Weights of a small sound classifier: num experts 16.
Rows from block 2 of a small sound classifier, named by matrix and row number. Rows with one number belong to one neuron. Each number is 50 + 10 x the weight over its row's rms, rounded and kept within 0 to 99. All counts start at 0.
After each neuron's rows are labels from the 100 clips, of 14976, where the neuron reaches its highest value: "loudest" is the band of the loudest frequency at the time of the peak. Only what is clearly more common there than usual is listed. The data: acted Russian speech (Dusha). In brackets: how many of the 100.
# fc1: MLP up (model.blocks.2.mlp.fc1.weight, 512x256), inputs 0-255
# fc2: MLP down (model.blocks.2.mlp.fc2.weight, 256x512, transposed), outputs 0-255

fc1.305:69 47 43 41 44 37 38 67 54 62 47 48 61 49 47 40 42 65 75 38 32 31 45 41 50 27 31 45 52 59 63 48 45 39 50 42 53 62 58 69 59 44 35 50 53 62 58 42 34 51 32 52 53 49 41 50 48 48 66 39 47 55 55 50 52 61 65 70 51 42 43 49 63 47 29 70 30 59 51 55 49 53 49 63 55 48 45 35 63 52 42 30 33 45 58 67 67 33 45 42 48 38 45 50 39 50 55 55 50 58 51 33 44 64 49 43 58 63 54 58 40 37 37 48 39 38 59 52 46 66 34 42 62 52 40 45 53 55 54 40 51 72 57 57 55 33 71 40 66 48 28 61 43 50 43 46 35 50 63 32 54 61 73 63 58 43 47 51 37 45 44 51 53 46 58 60 64 49 38 42 69 40 57 46 67 55 41 51 48 39 51 59 52 48 53 60 49 69 48 63 49 50 46 53 46 35 63 56 45 44 51 37 56 47 38 50 50 56 68 46 40 66 33 39 50 47 51 43 47 62 38 57 37 40 39 61 58 60 42 51 59 51 65 58 44 51 50 47 39 52 51 56 48 51 46 49
fc2.305:55 36 50 53 33 72 55 52 64 59 55 56 38 52 72 66 49 61 37 58 49 68 55 28 56 68 39 37 54 47 38 57 59 50 60 49 51 34 58 38 53 35 45 42 52 53 48 53 52 52 65 59 65 58 53 42 60 49 76 46 45 48 32 41 29 51 46 61 37 55 54 49 40 40 45 45 67 56 61 56 59 40 42 53 41 48 40 32 53 52 58 45 66 55 45 40 50 52 58 54 74 54 43 43 67 48 53 53 67 47 30 62 54 49 50 43 42 54 49 41 56 50 42 65 76 54 39 64 48 35 51 44 44 55 41 56 60 46 46 48 44 39 55 60 39 36 33 50 48 56 60 46 45 50 64 56 66 50 47 50 37 63 59 41 41 53 65 52 44 57 48 52 32 47 55 58 54 41 48 62 33 50 54 45 50 43 38 32 65 51 42 44 30 49 50 44 44 56 57 55 33 35 45 39 40 22 62 30 34 60 58 61 47 55 45 55 45 48 46 50 68 46 38 57 41 25 61 48 49 45 50 50 30 44 49 36 53 47 35 57 44 40 45 53 41 39 24 51 59 45 64 57 61 58 43 52
loudest: 250 to 500 Hz (49)

fc1.215:51 64 39 45 47 66 56 45 62 47 46 43 41 46 56 68 60 57 41 46 49 48 48 50 42 40 43 61 56 47 54 55 38 65 57 65 54 60 51 44 52 51 49 54 60 64 56 55 57 60 42 36 52 64 55 39 51 46 50 55 51 61 52 65 50 42 60 54 68 48 46 41 49 48 45 43 64 45 54 64 33 23 64 60 50 40 50 55 48 47 36 32 54 55 58 32 33 57 39 45 44 34 55 55 56 56 41 37 45 45 54 46 52 59 51 67 55 46 44 28 52 46 44 37 49 27 56 57 51 18 37 46 56 59 56 44 41 41 52 47 36 42 40 54 54 31 68 53 45 38 32 50 46 48 60 63 32 54 40 56 40 65 41 56 52 66 49 62 52 60 36 51 50 56 49 56 30 45 47 41 68 59 45 35 48 49 50 46 33 50 62 47 52 54 51 48 41 50 37 40 47 43 48 51 53 52 73 39 49 51 66 36 44 63 57 32 59 29 52 61 54 32 44 39 55 25 44 50 55 41 51 52 48 46 51 52 35 41 57 42 48 87 53 45 31 42 42 34 49 57 61 40 38 42 25 42
fc2.215:35 45 68 46 39 44 56 44 50 50 38 52 48 54 48 51 46 62 48 47 50 72 46 30 57 49 59 43 64 51 47 23 51 36 55 47 48 44 56 47 52 44 39 58 40 65 46 47 44 39 52 53 60 64 51 50 55 51 56 50 48 50 43 49 54 50 78 72 36 52 51 41 31 40 38 52 39 42 44 55 70 60 65 36 43 64 40 40 75 36 64 35 45 49 47 42 59 46 80 54 56 63 51 43 50 51 71 63 52 43 51 60 49 46 52 56 42 46 65 49 70 56 59 63 65 55 62 53 44 47 53 41 44 69 53 49 59 49 56 43 38 61 55 55 40 53 55 51 64 59 51 40 38 53 43 49 48 65 40 53 61 39 58 18 51 44 45 36 40 48 81 42 55 41 39 52 47 60 45 47 49 46 51 52 56 40 55 47 53 48 35 42 47 40 50 58 42 53 56 57 41 64 35 37 63 47 51 38 54 52 30 51 47 60 48 63 33 60 29 53 50 39 66 44 31 55 44 46 46 60 55 47 31 50 35 30 44 44 42 48 50 46 50 32 75 34 49 61 50 52 40 60 57 54 53 43
loudest: 500 to 1000 Hz (39)

fc1.270:49 50 67 70 54 49 48 42 48 47 57 42 56 53 40 58 55 52 49 62 57 57 53 61 47 69 62 49 35 48 56 43 38 43 54 73 53 52 65 56 48 51 33 51 53 44 59 54 44 44 57 53 59 32 52 32 72 48 57 50 45 51 37 46 60 64 47 54 55 63 46 43 57 42 40 48 45 58 48 58 33 48 57 43 59 44 61 33 45 52 57 40 65 47 51 48 38 43 61 61 67 71 48 41 49 59 21 36 33 51 62 45 65 63 53 58 50 58 56 48 66 39 25 55 50 41 48 46 43 50 49 45 55 61 45 53 51 46 47 54 48 61 50 62 46 41 25 36 60 57 52 48 82 51 52 51 67 46 52 35 41 37 37 37 56 53 33 50 50 42 54 39 53 48 40 68 51 56 52 31 35 48 42 49 40 53 56 35 65 35 53 36 52 31 52 62 53 54 49 55 44 48 56 41 45 83 27 54 51 45 44 56 54 41 43 51 69 48 48 47 39 37 52 51 45 60 53 30 56 57 84 33 59 50 52 40 57 68 41 58 52 57 62 44 43 38 50 50 47 66 39 50 42 41 51 56
fc2.270:53 53 47 36 56 42 44 28 47 60 40 59 46 36 47 39 53 41 66 48 77 48 44 58 50 50 28 54 64 48 26 48 50 48 64 45 37 58 39 51 54 49 59 46 68 65 36 57 44 67 41 68 43 60 61 60 45 35 43 52 53 42 59 56 42 51 54 55 55 49 50 57 37 50 48 55 45 44 45 64 62 48 38 50 54 49 61 65 57 57 37 36 52 46 65 73 51 63 46 53 33 35 43 77 40 55 57 64 34 52 43 49 40 47 38 50 47 41 64 78 41 59 41 49 44 59 46 30 53 53 43 54 44 58 72 60 60 49 46 61 70 61 35 50 64 42 48 65 44 44 49 53 52 53 63 42 48 51 49 45 67 52 47 50 48 54 60 48 65 60 56 46 56 52 55 31 44 44 40 56 40 50 56 57 58 54 49 53 55 64 45 54 51 29 46 27 51 47 61 57 50 54 59 35 62 54 55 53 36 56 55 68 47 47 40 48 45 55 62 57 51 62 35 38 37 58 34 46 64 43 30 53 48 44 50 64 59 43 48 48 42 53 59 54 44 73 42 63 25 36 47 45 36 31 47 59
loudest: 500 to 1000 Hz (58)

fc1.430:61 60 51 48 51 42 45 68 72 64 52 49 59 16 48 49 71 37 57 45 65 41 40 53 54 54 44 37 58 37 54 49 41 56 50 61 56 59 56 74 42 40 47 47 36 51 76 57 48 50 38 46 41 55 49 50 51 58 63 37 50 62 38 46 70 38 45 52 53 44 46 44 53 57 37 54 42 70 28 76 32 46 64 63 52 53 30 39 57 59 54 39 51 42 67 62 37 48 46 42 43 57 47 49 56 51 49 48 41 52 56 22 61 66 38 56 57 63 60 52 58 43 45 51 58 48 41 52 42 63 45 43 54 65 48 32 63 56 68 46 43 49 60 63 34 63 45 34 65 50 44 64 61 60 53 68 60 41 55 40 45 47 56 50 48 44 53 53 35 59 54 41 51 47 53 48 49 52 55 57 57 71 42 54 43 61 43 45 51 55 62 47 46 58 60 48 65 54 44 52 44 48 46 42 36 48 53 55 51 54 40 49 61 53 38 35 30 40 51 39 53 55 42 58 56 45 59 44 46 45 60 43 54 35 55 67 58 54 35 43 58 44 49 49 42 60 47 24 40 61 35 47 44 54 21 61
fc2.430:35 38 43 39 57 42 61 42 58 52 45 57 48 68 57 52 37 60 41 37 47 66 64 19 46 47 45 47 41 58 53 68 53 32 62 41 58 44 54 41 51 45 67 58 44 63 41 58 40 51 43 60 48 46 27 55 38 38 65 45 43 55 42 40 43 53 54 63 34 50 42 56 51 56 55 47 55 47 62 42 65 49 44 63 51 65 37 43 55 62 52 35 66 44 54 51 59 42 62 57 55 51 54 41 64 38 46 66 54 40 43 76 65 54 56 58 40 32 32 53 46 47 50 52 55 47 37 49 59 44 56 34 41 41 67 66 52 43 38 64 65 79 46 52 43 50 57 58 56 52 72 47 48 46 48 48 51 45 51 38 44 52 48 33 55 68 46 47 57 38 52 41 35 49 50 70 54 32 67 63 52 51 58 33 53 51 47 49 49 52 31 61 43 29 40 54 52 40 57 51 37 47 44 64 52 45 70 28 38 62 51 60 48 51 44 52 57 50 40 47 41 45 38 51 38 39 59 50 42 41 44 50 46 46 52 65 45 48 48 46 19 42 56 40 44 45 23 58 37 44 57 57 60 55 59 50
loudest: 250 to 500 Hz (43); 500 to 1000 Hz (31)

fc1.166:42 45 58 53 63 55 46 42 48 54 37 43 35 50 46 48 64 57 37 48 74 39 48 53 48 48 49 44 51 43 60 48 42 48 64 65 42 55 60 54 50 57 43 42 36 49 62 45 60 41 44 50 62 38 58 53 62 62 52 37 38 50 46 51 61 45 61 59 50 58 54 65 32 48 56 41 62 45 45 56 45 46 66 56 53 51 51 51 53 47 44 49 57 65 46 56 44 58 49 50 64 72 42 54 76 59 32 52 50 50 70 58 59 58 50 29 52 57 50 51 73 61 39 43 49 42 62 54 41 48 46 53 46 39 49 58 64 29 50 45 57 48 63 64 55 59 51 27 54 45 44 48 73 53 42 34 48 50 25 42 54 30 41 33 53 49 41 60 40 57 54 66 47 49 51 33 32 59 58 42 57 55 50 29 55 63 54 53 45 56 36 33 45 35 54 60 38 36 34 38 37 51 49 43 49 45 38 61 35 55 42 54 53 50 48 36 58 58 47 65 31 52 46 49 33 25 61 41 38 38 74 49 59 48 46 44 41 53 43 72 51 51 46 55 63 45 45 37 69 54 62 64 51 60 38 72
fc2.166:50 35 38 44 52 59 55 52 45 52 59 49 60 50 17 50 46 46 57 50 50 55 50 58 48 54 41 59 52 44 35 45 30 46 47 50 49 51 38 48 49 60 68 32 48 62 52 41 42 51 53 45 33 69 44 66 45 28 51 54 52 35 46 47 51 63 63 49 62 52 48 45 26 40 38 45 38 60 46 42 72 35 29 55 41 49 70 42 57 61 60 43 44 37 68 50 64 56 50 50 46 36 59 47 34 28 53 62 43 61 57 60 42 45 55 78 36 36 46 58 32 63 49 45 61 46 42 43 55 55 44 47 53 56 57 49 56 58 51 66 84 65 34 53 60 29 30 44 44 47 48 44 40 47 54 56 52 48 59 50 63 58 46 45 52 50 69 51 67 44 41 39 65 39 50 59 58 38 29 50 47 49 52 40 54 55 45 59 53 53 41 57 52 35 43 29 73 55 52 43 58 63 55 65 48 50 40 46 42 55 32 38 49 52 50 38 54 52 44 45 62 49 44 34 61 66 36 49 51 61 41 50 47 46 71 61 55 52 42 42 37 42 37 48 52 45 53 51 44 47 43 43 40 47 58 54
loudest: 500 to 1000 Hz (32)

fc1.443:59 49 53 40 50 29 28 55 43 55 54 40 61 50 54 34 56 56 70 55 39 41 51 44 60 50 56 47 50 46 44 52 37 49 43 53 38 33 50 65 48 50 49 43 63 51 50 50 52 37 53 62 42 38 32 69 55 60 53 34 33 56 48 41 61 61 50 47 66 48 57 56 59 54 35 56 38 51 34 46 35 48 46 43 56 51 64 51 57 44 48 32 56 47 46 76 58 40 39 39 59 50 45 45 45 61 64 48 45 46 41 39 59 70 34 52 48 60 65 71 47 30 35 52 67 36 39 49 50 51 30 47 68 59 46 38 47 55 38 68 31 57 46 68 49 53 48 41 57 51 60 56 60 35 53 53 49 49 46 59 65 53 56 59 61 50 43 31 41 47 34 60 30 44 44 53 82 58 54 56 54 53 38 44 56 48 44 52 54 21 60 50 47 34 58 54 84 53 44 39 45 35 54 43 40 45 43 47 46 43 41 30 49 41 54 67 56 38 63 63 42 39 51 57 46 55 48 52 39 48 34 43 56 40 48 51 56 53 47 54 50 27 48 60 53 63 50 48 52 39 38 52 50 54 41 57
fc2.443:43 53 26 39 64 56 71 44 66 45 57 47 35 42 47 59 42 38 58 55 53 63 47 31 57 61 41 45 50 33 42 43 61 39 55 40 53 51 38 43 59 45 45 54 42 46 43 66 66 51 38 53 53 49 59 50 44 26 63 31 61 35 40 63 40 34 66 47 28 68 57 48 59 52 50 46 43 46 47 42 72 53 44 57 51 50 42 56 61 71 44 53 58 68 53 52 45 35 45 56 76 56 52 44 49 51 67 57 47 37 49 60 52 44 75 35 52 51 34 46 42 59 51 46 68 48 33 32 52 40 42 52 29 48 65 44 50 46 48 51 76 56 46 58 48 56 54 56 44 45 39 49 44 62 46 49 37 44 58 33 43 61 52 40 41 55 43 59 50 52 72 44 48 49 52 60 40 36 52 44 34 50 44 60 52 57 53 44 61 58 50 36 46 41 36 55 46 54 51 45 32 43 57 46 58 32 56 45 44 70 48 57 45 47 48 30 44 53 55 29 69 53 55 46 31 37 45 46 59 36 56 71 52 50 47 54 66 49 48 57 50 52 61 48 40 49 32 57 49 60 58 47 37 37 38 38
loudest: 250 to 500 Hz (41); 500 to 1000 Hz (34)

fc1.53:60 65 71 33 37 64 51 43 52 47 50 65 59 52 41 38 35 49 45 39 46 37 34 41 53 59 43 47 48 63 55 63 40 40 43 44 62 51 60 54 55 46 45 40 55 55 56 45 52 44 63 58 43 48 46 52 53 55 39 54 39 50 60 57 51 44 64 57 44 55 48 55 35 50 68 63 31 62 50 61 56 46 45 53 34 43 56 62 52 72 36 28 51 40 58 61 45 59 53 58 47 67 38 49 66 33 53 54 74 48 49 46 55 41 55 48 57 68 60 55 51 38 44 50 37 54 79 47 55 54 52 72 57 56 46 69 51 53 71 37 70 45 73 51 56 45 67 56 42 37 59 44 51 49 61 46 44 47 47 45 56 33 50 62 52 44 53 58 69 30 43 58 69 58 35 52 38 42 79 53 48 58 56 59 44 42 60 49 26 54 47 40 44 47 54 68 38 51 41 58 44 40 49 60 51 41 43 57 44 57 39 46 58 33 45 60 37 47 57 48 45 36 35 45 54 30 48 46 62 54 51 45 59 50 58 52 50 68 46 39 50 56 52 70 33 60 49 43 37 68 47 60 41 40 42 49
fc2.53:40 59 48 69 54 51 51 45 46 55 44 47 54 64 71 43 53 61 54 42 49 43 86 44 56 53 57 27 47 44 42 55 60 35 59 63 49 44 62 54 43 44 38 56 80 47 57 45 51 63 41 30 45 55 47 57 43 50 70 42 60 45 44 53 48 66 51 52 52 58 59 56 51 38 34 29 36 33 39 44 41 59 39 55 44 49 51 40 49 50 60 46 61 62 48 44 56 35 45 43 47 56 35 46 46 38 29 53 58 45 43 49 58 61 40 55 49 53 44 49 59 50 51 48 30 54 34 39 48 67 52 43 36 53 33 49 52 54 53 50 50 75 44 54 51 52 27 52 51 67 60 38 52 50 48 61 55 55 33 48 65 60 35 40 52 42 58 37 58 54 62 31 26 61 65 46 56 51 40 71 63 27 45 46 64 51 44 60 59 37 44 62 54 38 55 29 63 56 45 53 44 46 53 49 37 60 57 45 38 50 60 52 58 57 45 42 61 57 36 48 46 47 51 55 41 53 61 53 48 52 51 43 55 51 46 53 48 43 22 42 39 44 48 40 68 50 57 52 36 36 40 34 48 67 67 42
loudest: 4000 to 8000 Hz (39)

fc1.379:52 42 49 35 49 69 69 72 55 49 54 45 48 41 52 54 57 48 47 62 59 31 57 55 27 50 56 50 68 50 51 58 41 49 44 62 50 52 41 68 49 50 37 58 53 52 64 57 53 45 42 40 61 47 57 30 55 56 34 35 54 37 50 60 45 37 58 52 52 54 50 31 49 47 32 29 53 42 54 58 24 35 69 50 61 67 46 37 47 60 64 50 52 46 49 43 48 63 50 45 58 59 56 57 37 56 59 46 53 48 62 40 80 56 54 60 43 55 63 44 67 49 58 44 37 31 61 48 52 47 35 50 32 48 47 36 56 52 62 49 49 69 57 44 50 51 44 46 51 52 37 57 49 59 41 55 58 29 41 23 41 47 38 36 32 54 45 47 42 45 56 47 39 51 44 54 51 67 53 46 61 61 58 40 39 45 57 41 55 68 44 41 48 42 49 41 53 54 58 34 54 43 68 58 38 71 52 44 57 65 55 46 51 54 44 49 54 52 50 55 62 51 49 59 49 43 56 53 31 38 70 37 36 23 44 33 41 60 64 56 63 48 47 41 39 52 47 46 64 44 48 65 49 39 26 57
fc2.379:44 55 34 64 69 38 57 40 55 50 36 51 53 59 44 61 53 71 42 29 65 55 51 32 66 54 43 44 44 46 29 49 47 40 46 40 53 51 63 34 72 53 62 35 46 41 34 56 61 48 49 52 44 62 44 55 30 40 55 61 37 49 56 45 53 63 59 66 41 64 44 64 39 50 61 62 57 60 38 47 51 49 35 47 48 51 50 57 68 55 47 40 59 44 65 45 42 61 61 41 35 50 33 36 50 43 49 60 39 43 45 45 54 48 60 42 47 46 55 54 41 47 39 48 65 44 32 35 37 51 59 42 38 52 57 70 54 50 38 58 59 73 48 50 34 50 41 54 51 58 56 59 42 44 34 38 58 61 57 49 60 45 44 43 61 55 44 54 34 45 68 41 58 50 54 67 57 49 36 50 47 47 37 42 56 51 50 53 38 55 33 42 53 37 42 64 52 41 45 61 39 52 34 53 57 54 44 62 47 62 58 66 49 61 60 44 49 56 52 32 29 39 39 46 35 76 56 50 52 42 36 63 58 50 48 81 47 33 46 39 40 50 65 63 31 42 37 53 42 47 49 41 53 51 54 63
loudest: 250 to 500 Hz (46); 500 to 1000 Hz (31)

fc1.99:29 57 53 61 43 43 47 58 45 43 42 64 65 21 47 54 48 65 47 58 39 45 44 56 48 51 40 54 51 59 69 31 53 36 40 45 44 58 38 38 52 54 41 61 54 50 55 46 59 45 46 65 66 49 49 45 59 41 54 59 43 82 56 69 43 50 44 35 55 50 51 46 54 48 63 54 40 46 68 63 37 61 51 43 63 46 68 62 46 52 41 28 66 46 41 66 55 41 43 47 65 53 40 38 65 52 48 33 36 51 48 40 51 51 41 43 38 64 42 59 59 51 54 50 58 77 49 52 54 53 63 51 56 71 51 64 54 51 56 48 42 62 44 48 34 48 53 44 40 60 36 53 51 62 56 73 36 61 49 55 62 62 43 60 45 66 33 56 49 40 58 70 61 44 47 30 60 57 41 49 49 60 50 53 48 55 48 46 54 62 53 51 46 45 52 58 48 46 64 51 50 56 74 49 44 50 37 37 52 47 46 59 55 62 45 44 60 60 52 44 58 55 55 40 42 41 56 38 57 65 30 34 65 49 64 42 51 64 48 43 60 47 51 56 53 60 24 22 69 55 58 36 52 38 51 41
fc2.99:49 47 44 45 53 58 56 43 64 35 60 29 45 68 55 52 60 51 35 65 40 31 49 51 58 47 46 47 52 41 33 48 37 52 52 63 32 44 63 49 40 49 57 51 59 40 41 58 51 72 50 42 47 54 48 40 32 54 51 54 47 41 45 45 58 68 60 57 41 40 42 45 40 61 42 56 65 47 41 60 43 72 54 56 43 49 69 44 56 69 50 47 37 64 52 39 47 46 59 58 46 49 76 59 55 48 60 63 35 61 48 74 52 51 66 60 61 63 53 47 44 56 49 53 57 33 40 53 61 55 28 49 41 32 41 57 44 49 55 36 43 49 54 41 52 35 57 34 48 49 64 52 39 55 45 40 51 47 55 42 57 45 46 56 63 47 56 37 43 65 49 40 27 50 50 54 49 45 38 40 44 74 39 43 55 47 59 69 50 55 36 66 55 25 39 53 56 49 43 41 63 57 45 53 59 54 55 52 45 49 48 52 56 51 52 57 59 46 48 53 34 52 52 50 37 39 47 63 44 55 79 49 41 59 51 43 64 30 56 60 64 42 57 44 29 42 17 63 49 64 61 45 56 45 58 30
loudest: 4000 to 8000 Hz (27)

fc1.386:57 59 54 40 54 66 47 39 44 60 50 28 55 46 70 61 69 63 50 56 59 43 66 55 50 56 68 48 60 40 58 63 35 56 35 64 43 50 56 51 54 40 58 57 45 38 68 45 67 52 37 46 69 60 59 52 64 48 54 68 51 65 52 64 57 23 50 38 43 35 36 53 56 46 41 51 58 41 39 57 61 31 50 41 58 44 61 45 48 36 35 48 64 47 45 50 37 51 28 66 41 50 49 46 48 38 42 44 45 45 68 40 61 59 45 45 56 38 56 41 58 44 48 51 41 54 54 52 60 37 52 45 62 51 43 41 62 63 69 64 38 47 48 52 67 42 47 50 49 41 50 69 37 50 25 40 56 46 33 53 66 53 44 58 74 47 49 40 58 75 59 55 48 53 35 38 30 52 54 50 54 46 30 49 57 54 46 45 53 50 56 56 62 39 54 37 62 40 57 53 42 56 45 56 51 73 55 43 48 42 48 46 61 52 61 29 54 38 46 62 53 49 45 53 61 41 53 61 60 53 34 56 63 47 40 60 39 44 57 57 50 51 47 58 50 43 49 34 45 56 56 40 40 56 29 74
fc2.386:57 61 54 44 59 63 56 57 63 59 47 50 53 49 57 74 40 58 33 50 50 66 47 44 75 57 48 62 67 54 43 39 54 54 55 42 53 35 57 37 49 45 60 61 43 51 51 54 21 47 53 63 44 63 44 58 51 45 49 51 47 42 45 34 47 41 64 76 71 66 75 41 47 53 47 57 50 45 46 62 23 60 57 52 43 47 42 53 72 49 50 52 62 41 48 48 63 44 54 36 61 35 23 56 51 50 70 55 49 49 62 70 47 56 65 53 53 46 42 52 50 51 64 53 58 50 48 57 36 58 42 41 47 59 60 51 62 35 51 38 59 47 45 58 37 49 70 51 57 54 55 43 38 59 57 54 47 63 52 51 45 28 41 52 47 57 55 50 47 54 35 45 38 58 49 83 50 52 45 46 42 49 57 22 48 48 42 63 63 47 29 46 60 51 47 59 55 41 47 41 39 47 60 51 47 38 51 59 45 63 51 47 47 53 60 56 37 49 63 54 68 55 55 41 46 25 32 37 47 46 52 50 21 53 47 56 53 42 62 61 45 54 51 37 50 54 45 52 65 41 54 60 37 42 43 39
loudest: 250 to 500 Hz (44)

fc1.110:66 54 57 43 41 50 56 49 43 46 36 49 54 42 46 63 45 54 51 26 54 75 43 64 58 60 57 39 36 58 49 37 47 60 58 63 49 35 51 43 52 46 48 48 31 48 64 65 39 51 39 48 33 60 50 34 62 42 48 52 46 61 47 56 36 51 33 41 30 48 67 59 39 38 44 42 66 50 47 59 52 49 38 54 31 34 58 42 41 52 45 46 62 59 47 45 32 60 57 51 49 64 66 38 54 57 52 47 39 53 55 63 43 43 52 60 38 37 43 37 51 36 50 45 52 57 52 45 70 37 64 35 41 42 43 57 54 46 59 61 44 28 42 43 54 40 46 55 56 68 30 33 64 63 47 54 40 47 54 58 47 44 46 33 43 38 49 53 55 49 52 53 50 51 52 38 50 55 63 56 51 59 29 55 44 51 59 54 39 50 53 49 44 41 70 51 25 25 42 70 44 59 45 45 58 52 34 46 57 52 57 49 46 57 59 29 51 43 41 69 49 43 64 64 57 67 40 60 49 53 51 55 61 47 53 56 36 50 43 51 35 61 46 37 62 61 40 33 48 65 34 61 48 56 59 77
fc2.110:43 54 29 54 68 46 44 49 40 50 54 58 36 60 56 33 38 51 51 56 40 31 52 47 42 38 52 62 55 42 47 67 56 44 35 34 62 63 58 50 57 52 33 51 73 37 42 64 39 61 55 48 44 53 53 73 50 39 37 44 45 48 62 59 66 47 46 67 52 60 52 44 36 69 42 57 56 44 36 52 45 55 60 45 48 54 38 48 50 65 36 46 39 45 45 39 53 52 50 57 56 46 47 50 56 53 56 50 43 60 55 52 57 41 35 54 53 53 62 62 62 42 72 54 28 36 67 39 35 55 50 54 53 63 59 59 62 48 67 54 49 41 65 47 31 40 69 55 53 42 39 44 60 42 41 37 44 39 49 60 68 37 44 37 43 55 46 33 52 47 45 52 49 62 57 61 25 36 47 46 69 35 58 33 48 53 57 58 53 66 22 45 54 41 31 52 62 71 47 51 63 70 57 50 45 52 56 49 59 44 46 37 54 45 53 55 45 42 53 34 57 54 65 53 35 49 55 41 53 60 39 78 59 50 33 58 43 50 52 59 42 69 49 52 49 58 52 51 42 31 42 44 40 50 40 48
loudest: 4000 to 8000 Hz (67)

fc1.186:48 60 45 54 55 53 52 65 46 50 43 45 69 57 46 37 39 54 40 47 51 41 42 50 65 68 58 54 49 58 57 36 47 54 37 60 52 48 57 58 40 50 57 55 35 51 50 36 46 52 37 52 41 48 46 56 53 56 63 62 48 53 42 52 50 44 50 38 63 51 23 60 45 64 30 51 46 61 46 36 68 45 47 57 61 51 40 57 49 53 48 33 54 59 35 55 56 44 40 60 34 58 54 57 48 39 36 47 62 55 51 51 48 62 47 40 41 45 32 46 49 39 43 47 55 42 40 22 45 45 63 58 60 51 53 68 38 61 62 31 60 38 56 39 60 24 66 48 57 46 52 38 62 62 50 53 36 58 43 42 64 53 61 45 60 37 57 57 34 28 39 59 51 31 39 47 65 54 54 50 49 41 42 60 49 57 63 43 46 62 54 47 47 52 58 50 68 30 53 50 40 63 52 54 52 71 27 26 48 57 52 20 50 52 50 48 34 54 50 49 63 47 35 50 48 51 55 53 63 60 57 47 70 43 53 62 63 40 32 53 41 34 39 68 45 34 43 67 52 53 49 47 63 49 29 62
fc2.186:40 51 58 40 58 60 35 44 62 53 58 59 38 50 42 48 60 31 63 58 40 56 54 47 58 45 46 41 59 47 64 53 64 54 51 36 52 39 48 44 69 51 51 60 45 55 58 60 38 60 79 45 62 61 50 52 36 49 52 30 40 52 44 47 55 42 34 52 47 45 43 51 55 42 50 70 44 37 55 60 36 50 56 50 47 45 51 52 55 44 36 58 59 37 70 38 48 40 49 50 59 29 37 58 44 62 50 54 40 52 46 48 50 65 43 35 44 55 54 38 74 55 51 55 41 55 48 63 44 58 32 72 53 33 41 53 70 53 44 49 47 54 36 52 56 55 47 70 58 52 54 50 39 34 59 51 51 39 52 43 69 42 41 46 59 35 57 36 63 55 32 46 42 59 56 62 71 48 54 61 56 43 51 35 53 45 57 60 56 59 34 43 40 50 56 42 47 68 58 62 75 60 50 44 43 38 68 69 43 43 65 46 45 48 53 73 62 60 49 48 30 38 43 48 65 32 42 38 47 30 40 38 38 51 55 39 58 54 56 32 52 49 48 36 60 59 64 51 56 45 63 41 47 44 53 28
loudest: 500 to 1000 Hz (39)

fc1.434:54 55 52 45 65 57 60 33 36 60 52 37 59 49 44 49 48 50 44 51 35 58 57 70 50 47 58 44 55 54 67 49 52 55 51 56 48 49 52 47 47 47 49 68 43 49 55 58 53 42 49 30 41 41 58 32 59 48 31 46 58 59 49 55 37 31 41 42 22 42 43 63 52 57 45 44 42 50 46 72 58 29 49 42 40 64 48 55 38 49 47 49 74 64 36 58 27 54 51 53 34 66 58 53 47 51 25 50 35 51 50 39 47 36 61 47 60 45 50 42 50 52 44 67 54 59 40 44 60 55 55 54 59 45 45 56 58 51 70 59 59 59 50 49 70 46 61 40 59 55 47 39 54 54 55 41 49 34 52 45 55 50 49 45 54 41 48 57 65 39 50 60 51 47 43 51 48 48 64 56 48 46 55 56 58 39 72 50 53 57 49 49 65 55 56 32 36 45 65 62 42 50 42 49 42 73 20 60 54 51 44 47 59 46 53 52 57 64 38 58 63 41 37 53 78 31 46 45 61 54 63 35 36 48 30 49 57 64 34 44 33 53 44 40 23 59 44 50 47 62 29 52 55 36 29 47
fc2.434:56 55 48 45 54 55 42 51 53 67 44 65 36 70 55 48 51 63 62 43 63 50 39 29 43 43 50 59 63 45 44 55 59 61 54 39 35 48 61 38 60 53 46 74 74 45 57 39 44 57 59 52 48 56 44 65 52 55 42 32 46 52 42 42 63 49 50 45 63 56 49 47 35 55 50 70 55 59 37 62 56 56 40 45 42 37 30 48 79 59 38 51 56 27 63 48 70 50 69 52 70 33 20 46 49 48 59 64 39 47 47 58 58 57 42 45 63 46 57 56 55 52 55 29 37 50 44 53 43 67 40 58 53 44 39 39 69 61 62 48 50 56 58 52 41 56 54 62 48 53 44 50 44 46 48 43 58 51 71 39 70 48 43 50 64 55 57 39 58 45 26 45 61 64 53 53 60 37 42 46 66 42 46 50 45 47 52 63 46 51 39 54 37 46 56 56 42 57 47 47 46 57 57 61 66 40 55 45 40 38 46 70 42 50 56 46 56 51 56 44 44 56 55 54 57 56 51 58 48 28 43 51 47 65 50 60 58 31 57 51 49 72 58 44 68 63 52 50 52 44 36 45 30 43 65 67
loudest: 4000 to 8000 Hz (30)